From a checkpoint of a small image classifier.
Training: adamw at rate 0.0013, 8300 steps, batches of 128, held-out accuracy 98%.
Data: trained on capsule endoscopy frames (Kvasir-Capsule), 42238 training examples, 25.2 epochs.
Rows from block 6, named by matrix and row number. Rows with one number belong to one neuron. Each number is 128 + 32 x the weight over its row's rms, rounded and kept within 0 to 255. All counts start at 0. Numbers have three digits each. After the name is the row's rms in percent of the matrix's.
# gate: MLP gate (model.blocks.6.mlp.gate.weight, 576x192), inputs 0-191
# fc1: MLP up (model.blocks.6.mlp.fc1.weight, 576x192), inputs 0-191
# fc2: MLP down (model.blocks.6.mlp.fc2.weight, 192x576, transposed), outputs 0-191
gate.64 081:158134144113125136126111132185088154099129120124114122168163115118085118115079094125174143118135110121123162096008129094126124131108142137081139102064116056068064091115204103097167115135203107168122108213142126118122135113168102137164112140146189149193098176180171187147061118066122132090058100128163164133157136103139154091179103100166099092090102164160133149150179132092079131120124166157091161125117117058102106157156124146135139166154109129151095132119083139145137117154129128132169144145166138154190134134147080132121104147162130150110060143184143111138092128103132150106
gate.65 082:160093107099119193169054131060167104155109093132105121155114140137137168071086162095167111199103113040121151123115154112137110161176133116082119136137136166153088125137105120060119116098154159072202181143075090151134126109119140154131123136144107114132112106099158196096163111133098128095174149114128134171115112141126172084181092130157100111119117068150123120188083121098184132105144121132148130150120147214113147112128163090115106152095120113108104160154125162120142133125127137127051122192143108196163151136132090184138131131119100084159143105033158175113060124135115183147
gate.66 064:111120173122147152105106102095226154157114127073074123077115164106184103181170134165154194104127134142154203129145089117179099130104163128152152118116106138112170120138158180142131122103075082121112200068118122123121126165112148102095157120135095103187101050073076130072079118120101133149127132111096151159138081139129108140127157127135084142154110139172144106120121130070101094110102133094177112148132159111102130115123137116158147151122165140124107182122114114062125069153101145167193126170068048063101115145148118134166112145168139114136145179107129053074122094098148174164
gate.67 078:131097100143140154170083109114152086163091122089160108167103166108137141107145114122095140099159091093137164111157078147182105169143136095156107107109075191117151054129112152126177135131087055061177173068100133125160150128146097054098130110087139109131168157066070110163079145146065137145165119115178172151116118155104120141170075123145089134165122133206147092075094115128034119187155100167154132145106087123104169122117194110119140145132109154141134118133126148092152117122079164154157136145082118162083128097122125128153169128130114088173166177121128112136177062173109146122
gate.68 101:097181119118119112108117084143140168164123126061122098114165136147177095179159123142151145151148112169099171152122121102123150124105111130187131121114150166089155071074077148120094124154088129125085186079170131149085116122102134096117122136052205186119113156138036151117090106092085115203187088112143128119140142110095059173085153142133125129160152129159160140132149128157088136114118124108135120166134116076146146142095102170167137116102166131147128142131139108085186146173122139145163084073082155107044097127121168091094099121186125140020117159155157086077142113116134095135
gate.69 119:124128103136153103124120144160149095064159132187174099131097116151132155128100117115131170108127155140126027160159108170124134126132102154115127135134087154153136113123109149125149106115085127112172043065173154104124157131135137149047097096153122146108163175121131107188186083145127130073128137094160098097147168172179111121108086094099115125150144218130135148091138128119133141158147156109163136128088154053130119095136165096114133139104083129129159126143193085175104118068186113095100118052146183137159161154093131148115111097076104207153132187171147103194117124186099083140
gate.70 103:142124180150104142136051107146102180132105133097101137116193151152165097120182115141133146181102103118134166108080138098114129124136136141132158102113145133062102083136130118087117132162125095151092202142127127156107137094147111129170138130079123161133088084145109238136085139160046132140182042163116148105121135107128107119140159113158136144111113063147131108220185134148166097114117136093109147159131068126121126140133090200108144102147154095066100188124080165132127156144172149140172117124113182122072045136144079104087074137171142144130067109106127157123141096088120129112
gate.71 118:138119114119160175120041151121143182122144125133087117129140137127195112105129101138179170188048121155152140115143172163136102097085176138094132118066111157100133133144169138075138112133179148137131125086126129153123118108129122164141175108060109110117138043136104158060151126216131161141163080110133142137128100137155116085152178096096103097128123065131136129250158111087214138105151101112155145170114116155120136114098089153122138145130176055120100110163176117100107149129121153100152111115118142157085090143168100113122128124137134084107158111045136169120066135089163110120
gate.72 090:117086118109149141129108150105130067151136097197109107122138199118187186168111179139194135096146108039163118130128152102138119155133118090179080141176053168127101060170098165102134144117089137128151091166078121113137102109116140123118130167129111141112145155087117147107150151139107146103120093120144160125155115137141122148127076135131100099134137162076141137045155138134088106079137152123161115102112115136092084096163111118127112192106098189158163140174155076100167162110077110058093117093131121134087116091100094173255089110166136118132184147104143124134115085141130133140
gate.73 108:111092117135182146121095183082145141086112125138098118075128144106199117122182116131131189127067137161158166116122121141174112089099147143135110130110084170120160113140190171142135135150057055122108125083140120113130148130133126164205155115064124073138118041129084107093116075205158152147209161131150136140125107121105129120146150112097099159139136070089142134218202124128236144121180126088168128157098122131108132091170140115113070143130146129099127137148173125076136125118061133116166153097101110098103151147118123102119107109089124131160161134079128076137138145124152156130
gate.74 105:114126118098142154085102202093093123132203097148074071112102167146132184100140098122132154166088101166132145141141157116161111106086149094110108141073108128151149178149160078153135062124141132143122164094133144173137118163102147151127148145120125141131093054172134144083147183195128150105158152126117130112149105157146091092133175113066096100189161106120185119190129100067208142129147073114144119137077106153133153145047141101100115178082121077123122135139148116131067158146165131139125109149114103159149123094149120122086141096138126128071150129032176131104065205126140152157
gate.75 127:189143128097120161174127171063142113096112156124094101165121124104161105062097136163146121121145130127112156143065169139121142120134124139077141075132111168036102135125134149066083149172148115120146077174074176138098193100158061125192127073097193141151095089152124168150146143153130097168139079087125163136196125077095166133149104044133060118099140102113138085141152123129201131133125122125111152137134082136164093154131158115134119143148126095137148128118098149102137082092103206095124186155144162168123138185140095144181166143136113136113077125089161093131124196133141137142
gate.76 088:112133112133092119152196131152154181163139084106157132109154173156074133108182130115081135165102085098108138142147107133116164134138114076119127127069153146135126099136143077117114102112170111133104231118148063098143110129103144138114109143068148133132121178159087129150096115080184142172148119158088105190102162133101161109145140146151140108151135128233150133172159108129091136093150123143124088092110116179085200147137104176151182126104178120157105116140104136114134117182051134133167136203066138090117111059174156108114098086143097078151111154154134214124149067127114134110
gate.77 071:136083095102142138156151153087166148128148110179090107141123184059127180133076144130179127138128061121166061127151156119142079129113168084029125109118167129119108140158107145070085095110107130100136120140106084159126112095088121206174157135096136109122062107124099184186222131123152136198127118108106150121135136124137184104152075135114099065075109137089173149172128184120183119080156166116162088162103139172165159145127086128131123174115171127118104159158134136075118037147119136175119142114123148147111137137123118156159167148122122114111157086093146159112081134103155126140
gate.78 097:160151096153116179172139148152120159089142116180146136140136131152087122096107176097091134120109120113098131107118121154099156146178067105084136091073108160109115119163186085036157100119175122134145125153125087107123134122199129132169077122124159099151078131152120138129098133110147126121097053145118122208124149103070183101142133132152146120133137080141112153117153084098103161084114158141123128114146065219086130129150151150152154111141124161133118145132159123122145087110104119102114139217137175142145145094179136176144097080135086067207117194107121202160143060173091177094
gate.79 075:176091135127135146198046113212135186049126113086171107154140139099109124091146102130135200129118104099113125123126089173164150107180094152107153078099139104092135099104144145122133111188117061111141149106183134138124187125172067112169105069124177157095125151137102162191112093110079116116147103130136160115151145112133150091179108082186111172129117128204175126136110109139072108151137126088143148140072105101107133106166141150138115163120136102088094165172125178078111140142153185178204075067111146118102128126112111124073141101111101146092109182143149114153130111151123116150
gate.80 100:130048137129160151128043157122187198093140058119112115133137161144109153114183121096142176191072090086129132142108112104135127136152132095129095126129081094124121094145147149132169085116121106126136175105125050106163127101170136139090114134120074108134124102109142143171163065106145163120165189185122142105102146138176136104172121122156124099118121108140153127170161147096157129164159124145149105124085148115070116107173158120096052150089120148092083183188142181103139155157138127158102075068125139093150092111133070138081085102091131153182154136061133160131115056130115202132
gate.81 097:130135085112119161103096187122054093125194111114085091122130185183162168080120092129170140143097115167127124133132153171157121123071142113138101141059098131147176197126138105093131088106167144149100153123114176178134124151080143133101143132077093111136093085167120145107105202232149135135140117102152146130152107133179075113116179110092078102144144149106139132190126109060165144128131051124122139150103137191131134163030105089120141171116121087175115099118141133131076128129173144105153143126132102134151113104118145079090167133148128134098157124046140163131082186141132118158
gate.82 106:136145091115154113137208144118129089100173154139138111164086110106086110079097156119117126096172134106088080143142117136171140083146107155086142088147114117145153143068118130155118121106097127143161053149149170121155194158180075104044090103177130155061163165153159098175192149117091126122068163097131137094162147189183081137109116099114100139149138181142119105052132125129063159171139131138097139099087114079143120117179195114106138134120065122139141144128110118183174121056157137119082086128148157142145128165087114157158166112125102165129103144145138088181142134196107100132
gate.83 087:200124093105129113155149163085153138085155114129072101150123143055108142082141094143156168158136098119108164149100142134169157119105117127084121075072111132072098156137204095098160107172168103137116128152135141192125186132138070183145109067126181111156065164141148146125099192127133104149126126106122142154175121107096179106193120066131076123126144116147142095150137088071143144093142117103153137134106072128138199166121141116131199158128138051190130089124095176091106059130120195156145176185095121134121126082176089155111120113146078141148096119104147114131107160113121139136
gate.84 127:134107122138153111086087132136121162137141126133086144125113104156172120140156091150156161156071143172146139108149155148125117071060149167155140146071055142109164128138146148146141131107166116183139140029132136190128107123081148176106149133070090144116140104111137161090134120183102180129198116076158129103119089154141071115115197133081113098142124106120118127217154139079231146093142102113191161173103155065114147133081097106114129107147156045135117117145193166128126158139143138083166135065099119144097121095151125125110124128142144155091152130104114109115055158118141073105
gate.85 094:142108133135131128105129136147127180124125134096115128086192197166162156139116119118144161130051129146126138113146143152127127133137129101154152112088115169118128131169133103088130094098129142115140144085147084110127095117067177139088117159082095107131082124116081168122093159116183136185111096203080123188120083183156084089089171131124129130103114167155103167129174105126123099074165109120112133163149095189126150109110096188134162129145195163166102140173128042106124105188086138086205122140080131062097038070158168126145114136150119073149160156121129210104115113097116109118
gate.86 076:103161124129128142142137127082156115159159105076101121143106121145117128091100139103084105131125118082123123136097114109123109154136147084110129151133159073141116195111128090149083093117153122070131177151104129149125117135075124114173181147131141105131129139193109164138143226093124150161155142136078144189139143119132152103139158154103124144153151129154164105138072083140144098141121040157067073106102124193120149155047125126139139124106121142123100097108106160122139139129137111153062104179138051156128113161080137069050203134135132046106056082064159185132144168102170169166
gate.87 080:137129140152141145091114167132097211119124109140076126115141148153157118081130091122086174136058145199138159097119183170153163116083135134096129131053081133119181159092180097111137094116184105152094143070098108155148127139102159144130123115081095114128120080151150185124085145174178160156190127124136131142129084093106134089127200101076106127154114110111116127221169089098194162141173033141144146181099127159099107120101111103100078134128141085151100072148213119128103163128135142106174142110111112114121129143121128102103139114126107133080124145071111177132102174179121127107
fc1.64 070:132109108134146156164100129103179143114093083129157156101152138122116136165178171085127115150105135112157107129151098146085082185162165150118102129089146098134089111155137145069138116139138118095102157158093083071173123038153149127169137128094174051200110101072126130161101064114193156118117121138147112121110118126116215115140061129134133125094105052110098176127120192155137134128144167154179125119137174202102097101122110149168097132139150189138102116139120136089134090133110087165086149140159147137135169197167106146133061115077164085204124092109106137125139059118141136106
fc1.65 067:137158148089150138067145141113102150147167168103091122056106112157125160121174108161047138089147155192119152130155132131158148081123096137126136091141125086168140240152140104223130152121092102084095113135144144108098168175157122118156112070169108129142119043112144097147103145180116120116161221121098145126171131127111077117129160138157106168170142144151135102106109066117149129149123047091124166102127076134172172170105144108076092144148135085124169131089165123137092151133156139143137124159105037111157121078109167105096145134117124128166152145106155092172153170144117133157
fc1.66 062:120114123111102080143172135126121118128152128097119134139212143106114117164092137137190107159156107067126117141094204059111133066171104118131132129139112053065066080119063169130062164105180202123154117194106146141131135092046155109075106174163102201093103189190160129109162168075135118135102173135165140102117118172169120119147165136145101108094129108082124119101097159151117136073138118150119156118153144112127102144140116130097103141132128143125125124109071186137133129144067148131107103148122112115136119064084074163157133170171119144112149089132129144060123096150105081116
fc1.67 075:115092103115125144097064079190131126139114101133175122129129136154112140115175114127082129076126142060156124111190110150145109155107122137161148139169119092154155077182101163219170175139120165098145145153132125119127104152190135117146142116095145070113206157131195107112125120109068118080172103091115151140112111127109128116150103159173145139157125159170114123133094081140101106149115102115173104076133130136096162121129127118136149108126076132121154118113216172108139228091101102174058029105154089106116135037105136142136093102116179089129124143133110135140202094132104123123
fc1.68 106:089171158141090098118151103155120152156078179110167134113127113122141079155137130159078124095149150128110145122112083122091171121115129135175133116142126182080147096141152179175107171152051099168093152131167098113096117162134121124158116130095166133142155145124092134112075094143092088181159032110104098153135161122092113163064148135156146166154144176184115140125139105158105102095091169121115123115175122119146128143127101164140227090146146144121139117088138071140124115131048119142190143134132116051050072163137165094181098105157127130128047156180119112140209089131126139112
fc1.69 128:130140112153102094152084056145115100127042153131105157109218116127203101154096112137189105111128110159148103124156168108083140148116146126133154126137166145121118142146124127046073150175133117129121126119072103186113102069060149113165143132087135152130068114103085225108065134126135109169118080120138120141130118112089125156113119134120149153087127147075126147154146171180145081061105170096142108142159109132168159145095052170161117104146195136124138130124120124099134084143167129141175169137149131084079104142102154130120116137189153127078095088158091151089155141114160051106
fc1.70 104:138102115119105113103098123185190172121153132082140132152128139181112142138104061139068128170089128107102116097136126146119135153164098133142163106110095119128113098189095154139129127122110143163152175117137044157103112140132168186044097131148099116107141132098129126149166096147140095139177147157073103162133132158210121139123189164188131169141101194161079125147128073105106104108106127126142127123152128170133207138100112122135152087134164154123136130101179137129123108119152124124175063076099101085138079061080156140081135165083130108220124162132127223100115070162090136119
fc1.71 135:200138156153149154119192169092152129103109203077122135164107135130098111078132094118154131072150158159135174108121162115133118139149128142089172101139126113113117179124128078114149104147124115078136123167076112157133171162139121075108105089178114104173092102078156113114111145116138122156076172140055125105159102125105174129158088060150110146101089106110101055075122120109106120187145068121106167161137096157226114187099194104116147143171126130159118145094100158128082127110148157138158222182138068107187108106148131152157165173119116146125157123142110095144149185158145156115
fc1.72 084:150123136155103180132043067152131155136126144075102155163188084150137082152188141115171123149111102117130241106123136120104110179110138168168169103134124086098117066110106113092160157141214158122120150134075126140127122113150129106087111137088118081159116105126152126081045169063109132140166123156104146121128096128174113119128128117190123141104116051154097087149123140109060141172112104141132148170160100093092110142113105135169108102176104111187116161113138169121193182136127145100139110100093110162110096061175090141124104173166118101112133130142106161106119062109102132079
fc1.73 111:082200126124134107111098132164111146089169115177133101080088123119157121102160101130078157130103163192104107161121088165136150118095114121150111151065105135132195130100211099143217116134112081170070112066208138101131129141165135142110134122123154154119152131148090123124124081137076131077157111117143087087100190130123098114082171131114159126152190139175168152144173108098133175135128156125098117108102100106092130104134106139139136128084094114139129121144196104136129192107151099102101054104132186123126170173146150101103069055140121183149096176145137080198149123129105168146
fc1.74 112:139169122123094167127193146079126097162154175094085117115079116096115127150115158146109099112176143130090187134119172105143139163174092125103142115133131092123116197125129092176140146153140150104104145192083125137111154170155095111184095107131127076167109086141135071095145200125127091155089218097107138139158103088123133148160125132154116132128127110095098053091063101076112132146105070132106144100164104181175153175117141070140141122150075127177154144068100157142153116108122147142109142214107057128151123140136124152135167185142101112131158116094125084111128170144088232133
fc1.75 129:151151163169079146188173132096133096155165164148069167192097074146135092114069175109138096185126172119086144109104171135064173117143084168101154146126118171132149152100099126097101113114169111115162116140077147183137141114075133133138062138096146199150105151134176181137165169084140119135133135092131106068119109131097161138109129138101127136131118118127080098140088150096181195101118107203122184150118130106140089168091146083094140092180153088154105125105128173138143125124130121130112201153152121174150185136150117145133169139140057173064119151113103110106073171172106095092
fc1.76 095:145073156110087120168141137099064143143108077101120117175155141082041099125128119161181119142187076099109167167051137086125133161142127082095096119143104062098067079115079167107141115184209170123127143176083130107098118149149125109161114161090189141159085119155142179129094121104146099124105036134160172111135150106102186149156060114118108080125154101139169147141137117101084123161112144152104100131148135082112070124124112139161139147110115164119114152155042197097116098157160145157155150134144160193148154156159084137183160141138109125148101141126157128104134118116134145133
fc1.77 065:085086088149114189120090142126102075139101131119148125151144125142156132120168113087128114088134114156124149150172162138153138160159134146096088163183101120204182142094063138155076086093091117051169134072119190131144124135125162046120132139094122152136144109025081123151137112214147162125163152137174142089123131142098166134149129165110131148183141076055144134114107116152136157202129101133200131162058144117154160098129140084122080160098154120114121146177104161070129113118153130137118139086091136128129144143094112133091127074100109165149170136073135098149121080128173074133
fc1.78 107:111152101129113124112139101147180159168218102083087115126127119162108153160106137108141129163123104136093159151161084106118149175130118105147143155073145084171163196091154086132161073080161175160105178107155111183128089132112154104048110168163091114150093151112104112124111173068148130138094184149156131154126110144167073129098176176133121061155136194188120131105107109071038149102118130142132077144140147147086157144100080125186123119098140133196094147164143174121148110190171133172154050133107122128121128085137178141072129133167110118100143139141146121088099142122103145120
fc1.79 064:127111168109169115099185140132133157109107110097191146167087129078033110088125115120147143094155139124119187110092102177155107141097110134070134105099153006122095165082160076171221085085170151149118127146126125133142190146152103135120126104199142092148128163121142066096081109112158139110045141126084140140125120148123165125118083096158114114113107119102108094110077130099068104201162124158124119113111102086131104128158176096157183128124099120144128113140104163184089096116140151200128146176116076117169117103133091131136161097092128139125106094179143094146155154128129130127
fc1.80 097:104090163159154131151141140142089115140189126171136143151083128158142118111062145048139107089102183113138112089093134126082112142146128127179129171140097130156144139134126164164171074087122134145135053113116102145194082140130159115105105170210116142137133145106160099137219104118107173099124142144137108069061134158157136085059130142110164128116099173096105156033113144087117138169180165152132132133106174102115062126158151093076122120133084169154113145144141139198113161148114075121096117108205132168180156159104123156163132106093121165124144170130097123128111141183101150076
fc1.81 092:147153169148112137104106126190127193102144143143154132103192118147141109139146111109163181114084123219100144129134129135138157113159107103133154123103093139123126111111120091086164071128106119167095135061161084090141114100137158097073091147172083154132094088145068142106127097109137140150097095196114107107099151126138117115098153113107154108133123120162137174143202131162096172098164153102134143171098086118085091078138140216113132140114220131111127173170168072129120136205135124109153134088093202095096110100181106143108059064140096132078125170169135122132110093166117070117
fc1.82 108:129147107097161142117166150106118131130208109120138070163081118136118143092162115120103158093126136157096134168134083159165127135117100135123123126143052135160197138071092189182138119097096136079156124040157170118118146159147115061070105121112119134126185115134115077161182141140125152108174134089153151076148141148117078145084131115100082115201152100200165119093118081096133168200147093149114143135105138107106091117091192070097126156087088098135146129132163132153135140087141139084115095046134136152139169148163153106141140112090131177107140181085200110157130150177128111150
fc1.83 064:126086144124119098043184157167089147161142141185175143142120109144056124102120118131091123131105133121114164097149119144115160082104093105086141170164139186165152163143055113201101120095115113120170132121181126098124133194089156166134102128136094155091138127128190113080121126126165113088105125123096118128129153110092183146129135157088147132165129123136107130142067069132180124085113105118175144107128138065151145120086158115074214107139193114100144068114170080194079126137097116110119216203128086137120114080158133130122183104086114119122155144136110156144114143137100059112
fc1.84 122:084138118097070115124124124129100151167188045122124092115122121110089140205153126181175150162148087130083165181115100100125176119097094107145077124091125083118112085135126117153144125157148165130093195103154140127078118142132142180126115150100165147152127150156121141091110139105131104071154096106198151098144138098117118166123117160125114030177180074149172164176116139076147162089084150120129095107128147051063146134124059123165151125090123123148151118156113178094141130162128118151142132130117152174122150083181099138087084110165114160100127179103169070076097114062089141141
fc1.85 078:114143087143089083147181076139163137172138117127066130146088094107157116173120149118054109132140121076108122145118071163107172095095101127165128140092086150147169084140193174175143188120145097183141165069145113136129107107105140162073102155060106146120167197114120121167126136053120154168197117103173106158106111153133080154085188186163141150184148180196122106139085140089104174094113150139185106082121144124082197152131095129132144077126138090167119105109168142117177089128056096152155113102108113131064113132105130118124119100123107115155118143144116130119111110148094140121
fc1.86 090:143209123144114145115168121145136150087104183143115139113130120133190109132156146109103144093148156215073105108188133145112163123175104136110178115111163170127186177092183104081136141162094115188073108111204118110147136100104135119131097110103102122133122118125041108130099103112203130209080133151115104130130090143137102125110146114118148152101139172126118140070190133150082168095141118124116111145135094222145164124163105167179150151161166113218131118139165080116136136121101142095128118095134109052108114163112151142122071111145093124064148116184117123140149138132139055120
fc1.87 064:160116148143141068124216142081122134132051136109126132220080130083116123091153166160108098100156169062176137121107156144138116102067178145092128123146159156103144125174129141156107173158182098128115121179110114154137130107092089175146163095075070160128130156066165093168104104113107147140113064065153126108141102141097129168127110092106148118106108150122125096122110150146149084107120114125150127149145140122185146143123135087128184132134170075113135082136119157084104102101070151107160230137138075146082133158150101135176191156141161161111129075132133113139133145085204075147
fc2.64 078:110097152118189171114118090096105178074139116127105172137140222087164086128161090120095184114161084182176139170158191112129085157140137119099054120142162113127098129117158133124123076129081119107166092107121127117122102076122142115169152101130109154116084094066125092145147128163146156118119154140130154054132151128133119131180136111124099129127127146106181146084135095084148097142170088083146124155110100149151161072145172104082172188053127119102129200143137122084166144164168146149151086121092099106071086132076116142159164128118161137098199132048129098088096162117097149157
fc2.65 072:144141104095114127132124093111101119082111125160159111150112110103121175071113088092128118153138137084199087113076110182132108150097133062115135105111106124109132135172180112094146093174189132124154143098164131079079132138119102222167142114056189116127133131134145155160169094148150072081065103094126097149098127119092158074127138119133158146180151102134095127176169115145202102097114152105090081117140103179103106152127154079109140151120122107140109089126084155094148125154140115154103167179104168176163215171150156087162060123124138120197049154096132155101114129164143152099
fc2.66 074:128145091143074118132114100136160120100169132102121167192112084109114015111149136120049059153104152123064143146132108153157161118141132214125197085135137098113140173101163143135137147100169155155120122113158178124154152115115088127122063062131103106143167141142095112136077152180129153147112198106131117161104135159141079110142182149170108160144114125171098072164105143125163113101104113147211171127151118146126142177109108133176136077156162047125088081070108146115138100119138193116140097134160121143195106113115156101134172113128113128129106084128120172152104175151120077133
fc2.67 084:102159114184105095121147097157141156130105133135140198102118119070135149080154112069144112114132112175102093174127111108141094089107170117100102146051086118138068176100214063098176148152174140151032083075099140128150119157154097172112184101153104092154138153142177188106094117119102078116121137086126168138145170114114118126137167132139138109108166132147115136156142111139106063126105129102091123104162094128118081122126137096174113114097083113125175083131135108123118113110116144109149184231071116162133152127173108089123115113145197133186096105187077102160168165119123139145
fc2.68 101:139139091100156182117134134083154111163129101146068141144128123132145146080137151081119174163145122180144128118158221141164148128201131116086103111136090154116122116094108065071113151190137195095143093107088154132101087105163093100104081082136151188123124088166119130102128147156115160142085142135109117076125132122130122116146108078125129115131153089101153118144139137130125190184155091096126168138137075178135085109117197151109143130119089080150137152138134133129132175129180156097078105100098161178151137168151051156090106087142078141025199117093138138139082133087186085158
fc2.69 122:108137131102126074157167113139154101133127098244145126072104078095129142155069150066130084166142142112159058147133074115109134098100095129134117140121105073163142139147187107179180130126136124156083089138153147145188118103143131176143133113181155101135165161130163087088144079101142165046129136125150080120110134132102119097115145138145149119148173124094133147149127119133179132115113213142159124083101169080055120118159118110117116134112097108155152059146150173168113107131163072178070134091095139150083206118154135159092056078137094146129112114151152099160094148131169106136
fc2.70 103:160100096123143168154124118123139138107101121152139147074094144050135096136113158105146153119140121126180152165077110148164103130148146155103157073164181070069118114136193153120164168171144136160101118134159117092151140110220066138215136105130125062095167101154129104116086097131103154126123179119119165183152130102110175104159100084184083128138161081074193137135083146125146095150106139050093152103140112158112103128155103151172131156123091134094151130153096136120161117075099156176060085169123110128152111175104088162110083125101138076188121147123097163157142141177120168169
fc2.71 132:174121122121119173177093117089122106123146125146075142167149106158151132066167121150098126172079129089096141073099181137160170131183111148094136096103103170091122134085155140060090141156188116158167146152086153146129139161101103130104092128060133172122069112116131191142142171167124140153137113148129126161139127138147082086138185093090144142137106093178123107177218133105164188094143116146112103177113071202118126127118126149083107116156175067121063169108116167110168143140143142080122118114147211172134174135134057136156108124157078125136108122060132167153109108099139101116
fc2.72 093:131117182068184140140101205123101160146091119119119120132152140123116149108157120081162129080160140060124176084110146136177152151086147168178107130146141136071142095140169175143143165100117099129123090116118161116180107197143093107124113128083078130208162141087128123116101138151068169167159112102107161134088091163112100103120129117181137157183104089129095086133125213129130142179166123160150090151091116090156076129119153135091138090199128122097082110132104125125111126122047113114173167160137105140123050091152126089236125104158101133137097129120174090151130130141138125175
fc2.73 106:092107139083125137104144113099109132138133124079186101096156140149085159153088122083139103158152108137151157135190064110112090131098166139148086166110139112159078127084087090079132045137106209074126176147084077143141121091114186134078153170172130112177089118098161109110127109101136152123074102181095087104121141104180189130098111157147142105141110099113101118109072145101063110188151115164089168133134172126151143126124152162144156140114127188150112128103071130154111093200147105182165193157134111138131109110201163115119177157122157103131159085165146167083118124133104190139
fc2.74 102:136123079124130229112091076091140127103147148138084141136143102147149095136164098113135126123119150087190145086136189135105100135134164121158116114090096206121154106121160141076124126168147161136155131105082145154121138143100124097096114125092130157152124093078077131056187109195121167134135109139144133137125132136156072117123145121084133118167142061166136108170166121085160142075158114149163104164106075182107151098105117120113177138160142058160096184120168130124128158158130144066098124153113146154166168123197080169227080135175142081104187140053123137115115110131142118076
fc2.75 119:099180136132127111141154137177112133132158103164158114093090074113142133128150127121134120154092183103121070093192072210129142180097121127153093140131139161172211134097147118160144176065180122129113095127215159101128121123119143150113146114128115136128217184126112109149096120137130149116114142117121145142086113161131109130087144146077148158148114151172095134152120125147114165167137092173127107106097157160058125094127122141143127103137135078145108062146168054140121191065067112088081097076132115153118105160081136049084108058085131129135164130170132183183092106138111099118
fc2.76 091:145087079122108125108089057127124089104084108132153138099131100143093131118186161114106105188097094044135120113148106089154086090149140148212143127177125124126132085132123108146115123161100095092154224147165087142118140087141164137119127097107091092120165107054139125104121070141141116146171192179070106153103126145164103121172147128186174164125092075150099103158129106169178092182183119115117135168141164169145128101132094110148155108169120117094099142156096160126145158132182132132087094113056100118156127076073130112076088157105152095172142112133138193122131068133173139147
fc2.77 077:123120141151140119192168156054114092199161192133077143086117111108097177171129132131173110174158124067088136170149129111115138115177095112192202135159078153138144101121093147134094137134141133086159188101131176122084148119063144153101118159087133119152134145176130142093052137149153075156127119092177135156166100079130140149101159146133075108110167131130139106140116154129158152136131143175200171119136175125125126162117117135188124165134151115162121089150106142113055134151073165122080184129176110184166220152167110119119145112157072119134170135112111114086096130095141113089
fc2.78 106:112159147139140143120113164146163156117145151115202105172160132165149163151143120158127115145163096236131102174132143155140145108130131140069118151117119043128095135139086090110145094183180213118138131130090135112135121130151119102144142136101103105123108086127156163118083147092160124082089107121192163107148212065083151143136144148087114055134147069086152189128106118141042133130074112080101141112199136124091119121132165169182099131094104155128168132134121121146155139165191160124152110070137213171141157158187134097099119124122151131093131135118107130113151142126097063137
fc2.79 077:137145167077154125132117137138077109113117140114142119100114146143118047103116099217071173111080161156116107083199146124145142125125176160139158129105178132151159176127118150101101132078139121133088059169090121119135129168102089091137122092126109129143130156118119144122137151101149172164138171071140136113135088147098074138121161086092093107058097204123130164074113095096110141088157123149161113182129155157118143115133142193115186128161134127172090127172231079128146117150100114070189071132112090148095098145104184134176163120142119130088154114169165090122084157100084105077
fc2.80 097:138109170127113144102117158096102111152125132065130142157181168148079152104178130087129134084096077087141166139126145073178141087141165149150114144182168137131098144089086129111085088165155132098164173126135154123174117137094140099068125143136132179133122133090124142127144173170101117138075112157116176129129146152189054157112207106110144159148142093186145126093147100160058120151168068115096153146121068145152124090128158166103085151123173122086115171118066150105113127199206119066167114134135126122173063099095106080176146131223160108123125122109136139121144141107100102155
fc2.81 099:105067115162177068144148154148164116187177108139175067130155169147114160129120094120116138159099090122097059122133080093103145099144108092155151145107099125147098107142102160161113092077056111135136143127136098092116116153111150147096128171137132162131102170095107136175156107129136147084163095109140056116085150170184142132102157166116210064135140184136152172099132084109091113092128189091130114146109138122131139086131169103130133158096121209115108165163129081146215108153159051125199054138109146118072119085107180155124131122105103143172086140139133101133129103182127137098
fc2.82 099:142104157133111215109051133119138129126125135050115148157166189144097131083179141159157168092121114170106170133114175179147129151170136130085117114128166165084111127097109128044117072143141106084198148142138109114104155142113121108147123132060130116113076027118099186127137147158149127162092116124115161142156127114148138113121097087089098118157123120164139128133161151125130125137173066116131102191128104155179122107130141129127126139134177152086099227138098058077159131129161167064193143137136132105176062182106083089179151131134148095136143130080125156130110114159138142148
fc2.83 070:125089090144131132108178081137132125109172165146118139123099121148150172119123131126134145124132104103078140161145109154205121150144099112106138128173082106164145093089127121173150134098092087103230187185204131097150216106177129178155076148140084122104144100132181144142181133113105131087126166110122089139085114141088190122131148159134127130181148123148105125180102135143171166158144160170094136092101142092099210113125185078091133094111182138123083150158108136161115135142096100135116167134114134183077118182120076128107134097163087155212118129107179145149133092058131126109
fc2.84 120:110132125181145075080166131151144151122128151113156139142166195119083113153149119125118144068150113123138135220114120080123157167145117126120137119181101124137096081168110191203143120164051124129092096099141123107125140135143133111115106133144139170122135163109148056160162070088131096074107152119134151023149136127137145193154096142138118115141162140140160162020158104155090118158073126049128129094149095085138147094155130082137140179070105191143199132139113113140121143112116132120129117083148099073108113102146139144164078110125146195109118175154086078119167099135121125117
fc2.85 090:129127100160119127127134173124115153123138166137154152167041134073151150104076098191173175080145130193143102121171129202124055134114176072103158122075159111168175163135128111105173105138118157115127091143119111169134148121170103135164105100127105132087122149046109135096071125121099109149134166107165118151148091151030147091108119119079108094105115133115149152087050109092107101134166166126078119164113147128117156135133171123098163119110155100128157126156218133082125088112129163126131127146118128150177205180150150136136167141135165091077161126080093091123116151153071083157
fc2.86 084:127070107115081114146145145112097145186138106155131131160141140120093135085101109136135125127133127018126088150065112124137144163174081119111046096174107187089070108134121215193052107121137104146156118142148167121167104087115110133118101150129172170119109198140156122202172157197116076142145141126108097096159173132192164135154103110135117157126158201115158110144139134140156111104118062118149117068112108100172154127146151112134102143135087145074121147133102117189135095120107152150140080152154138152146095096060148137130193150134114150148072135084148150155161137094163137116
fc2.87 074:152166100073127161138114150155128138182108119116115127174101112122146102143152092113099168088125166123100145127169186167110149109157158186082124106138135123138165158123120130074145134159170126124138108213085129152088138155127093106129070089095116107154130117121129134125187126118110145187139135106121255113175103111131151073168071098109081148171162121124141077126099134101100188159180036171149113153113111136105178126124147151093183112131163082173127123093192128086122178116142172093063119124150110138155134137114132129114138130101114112092176169078127132140073130040103096179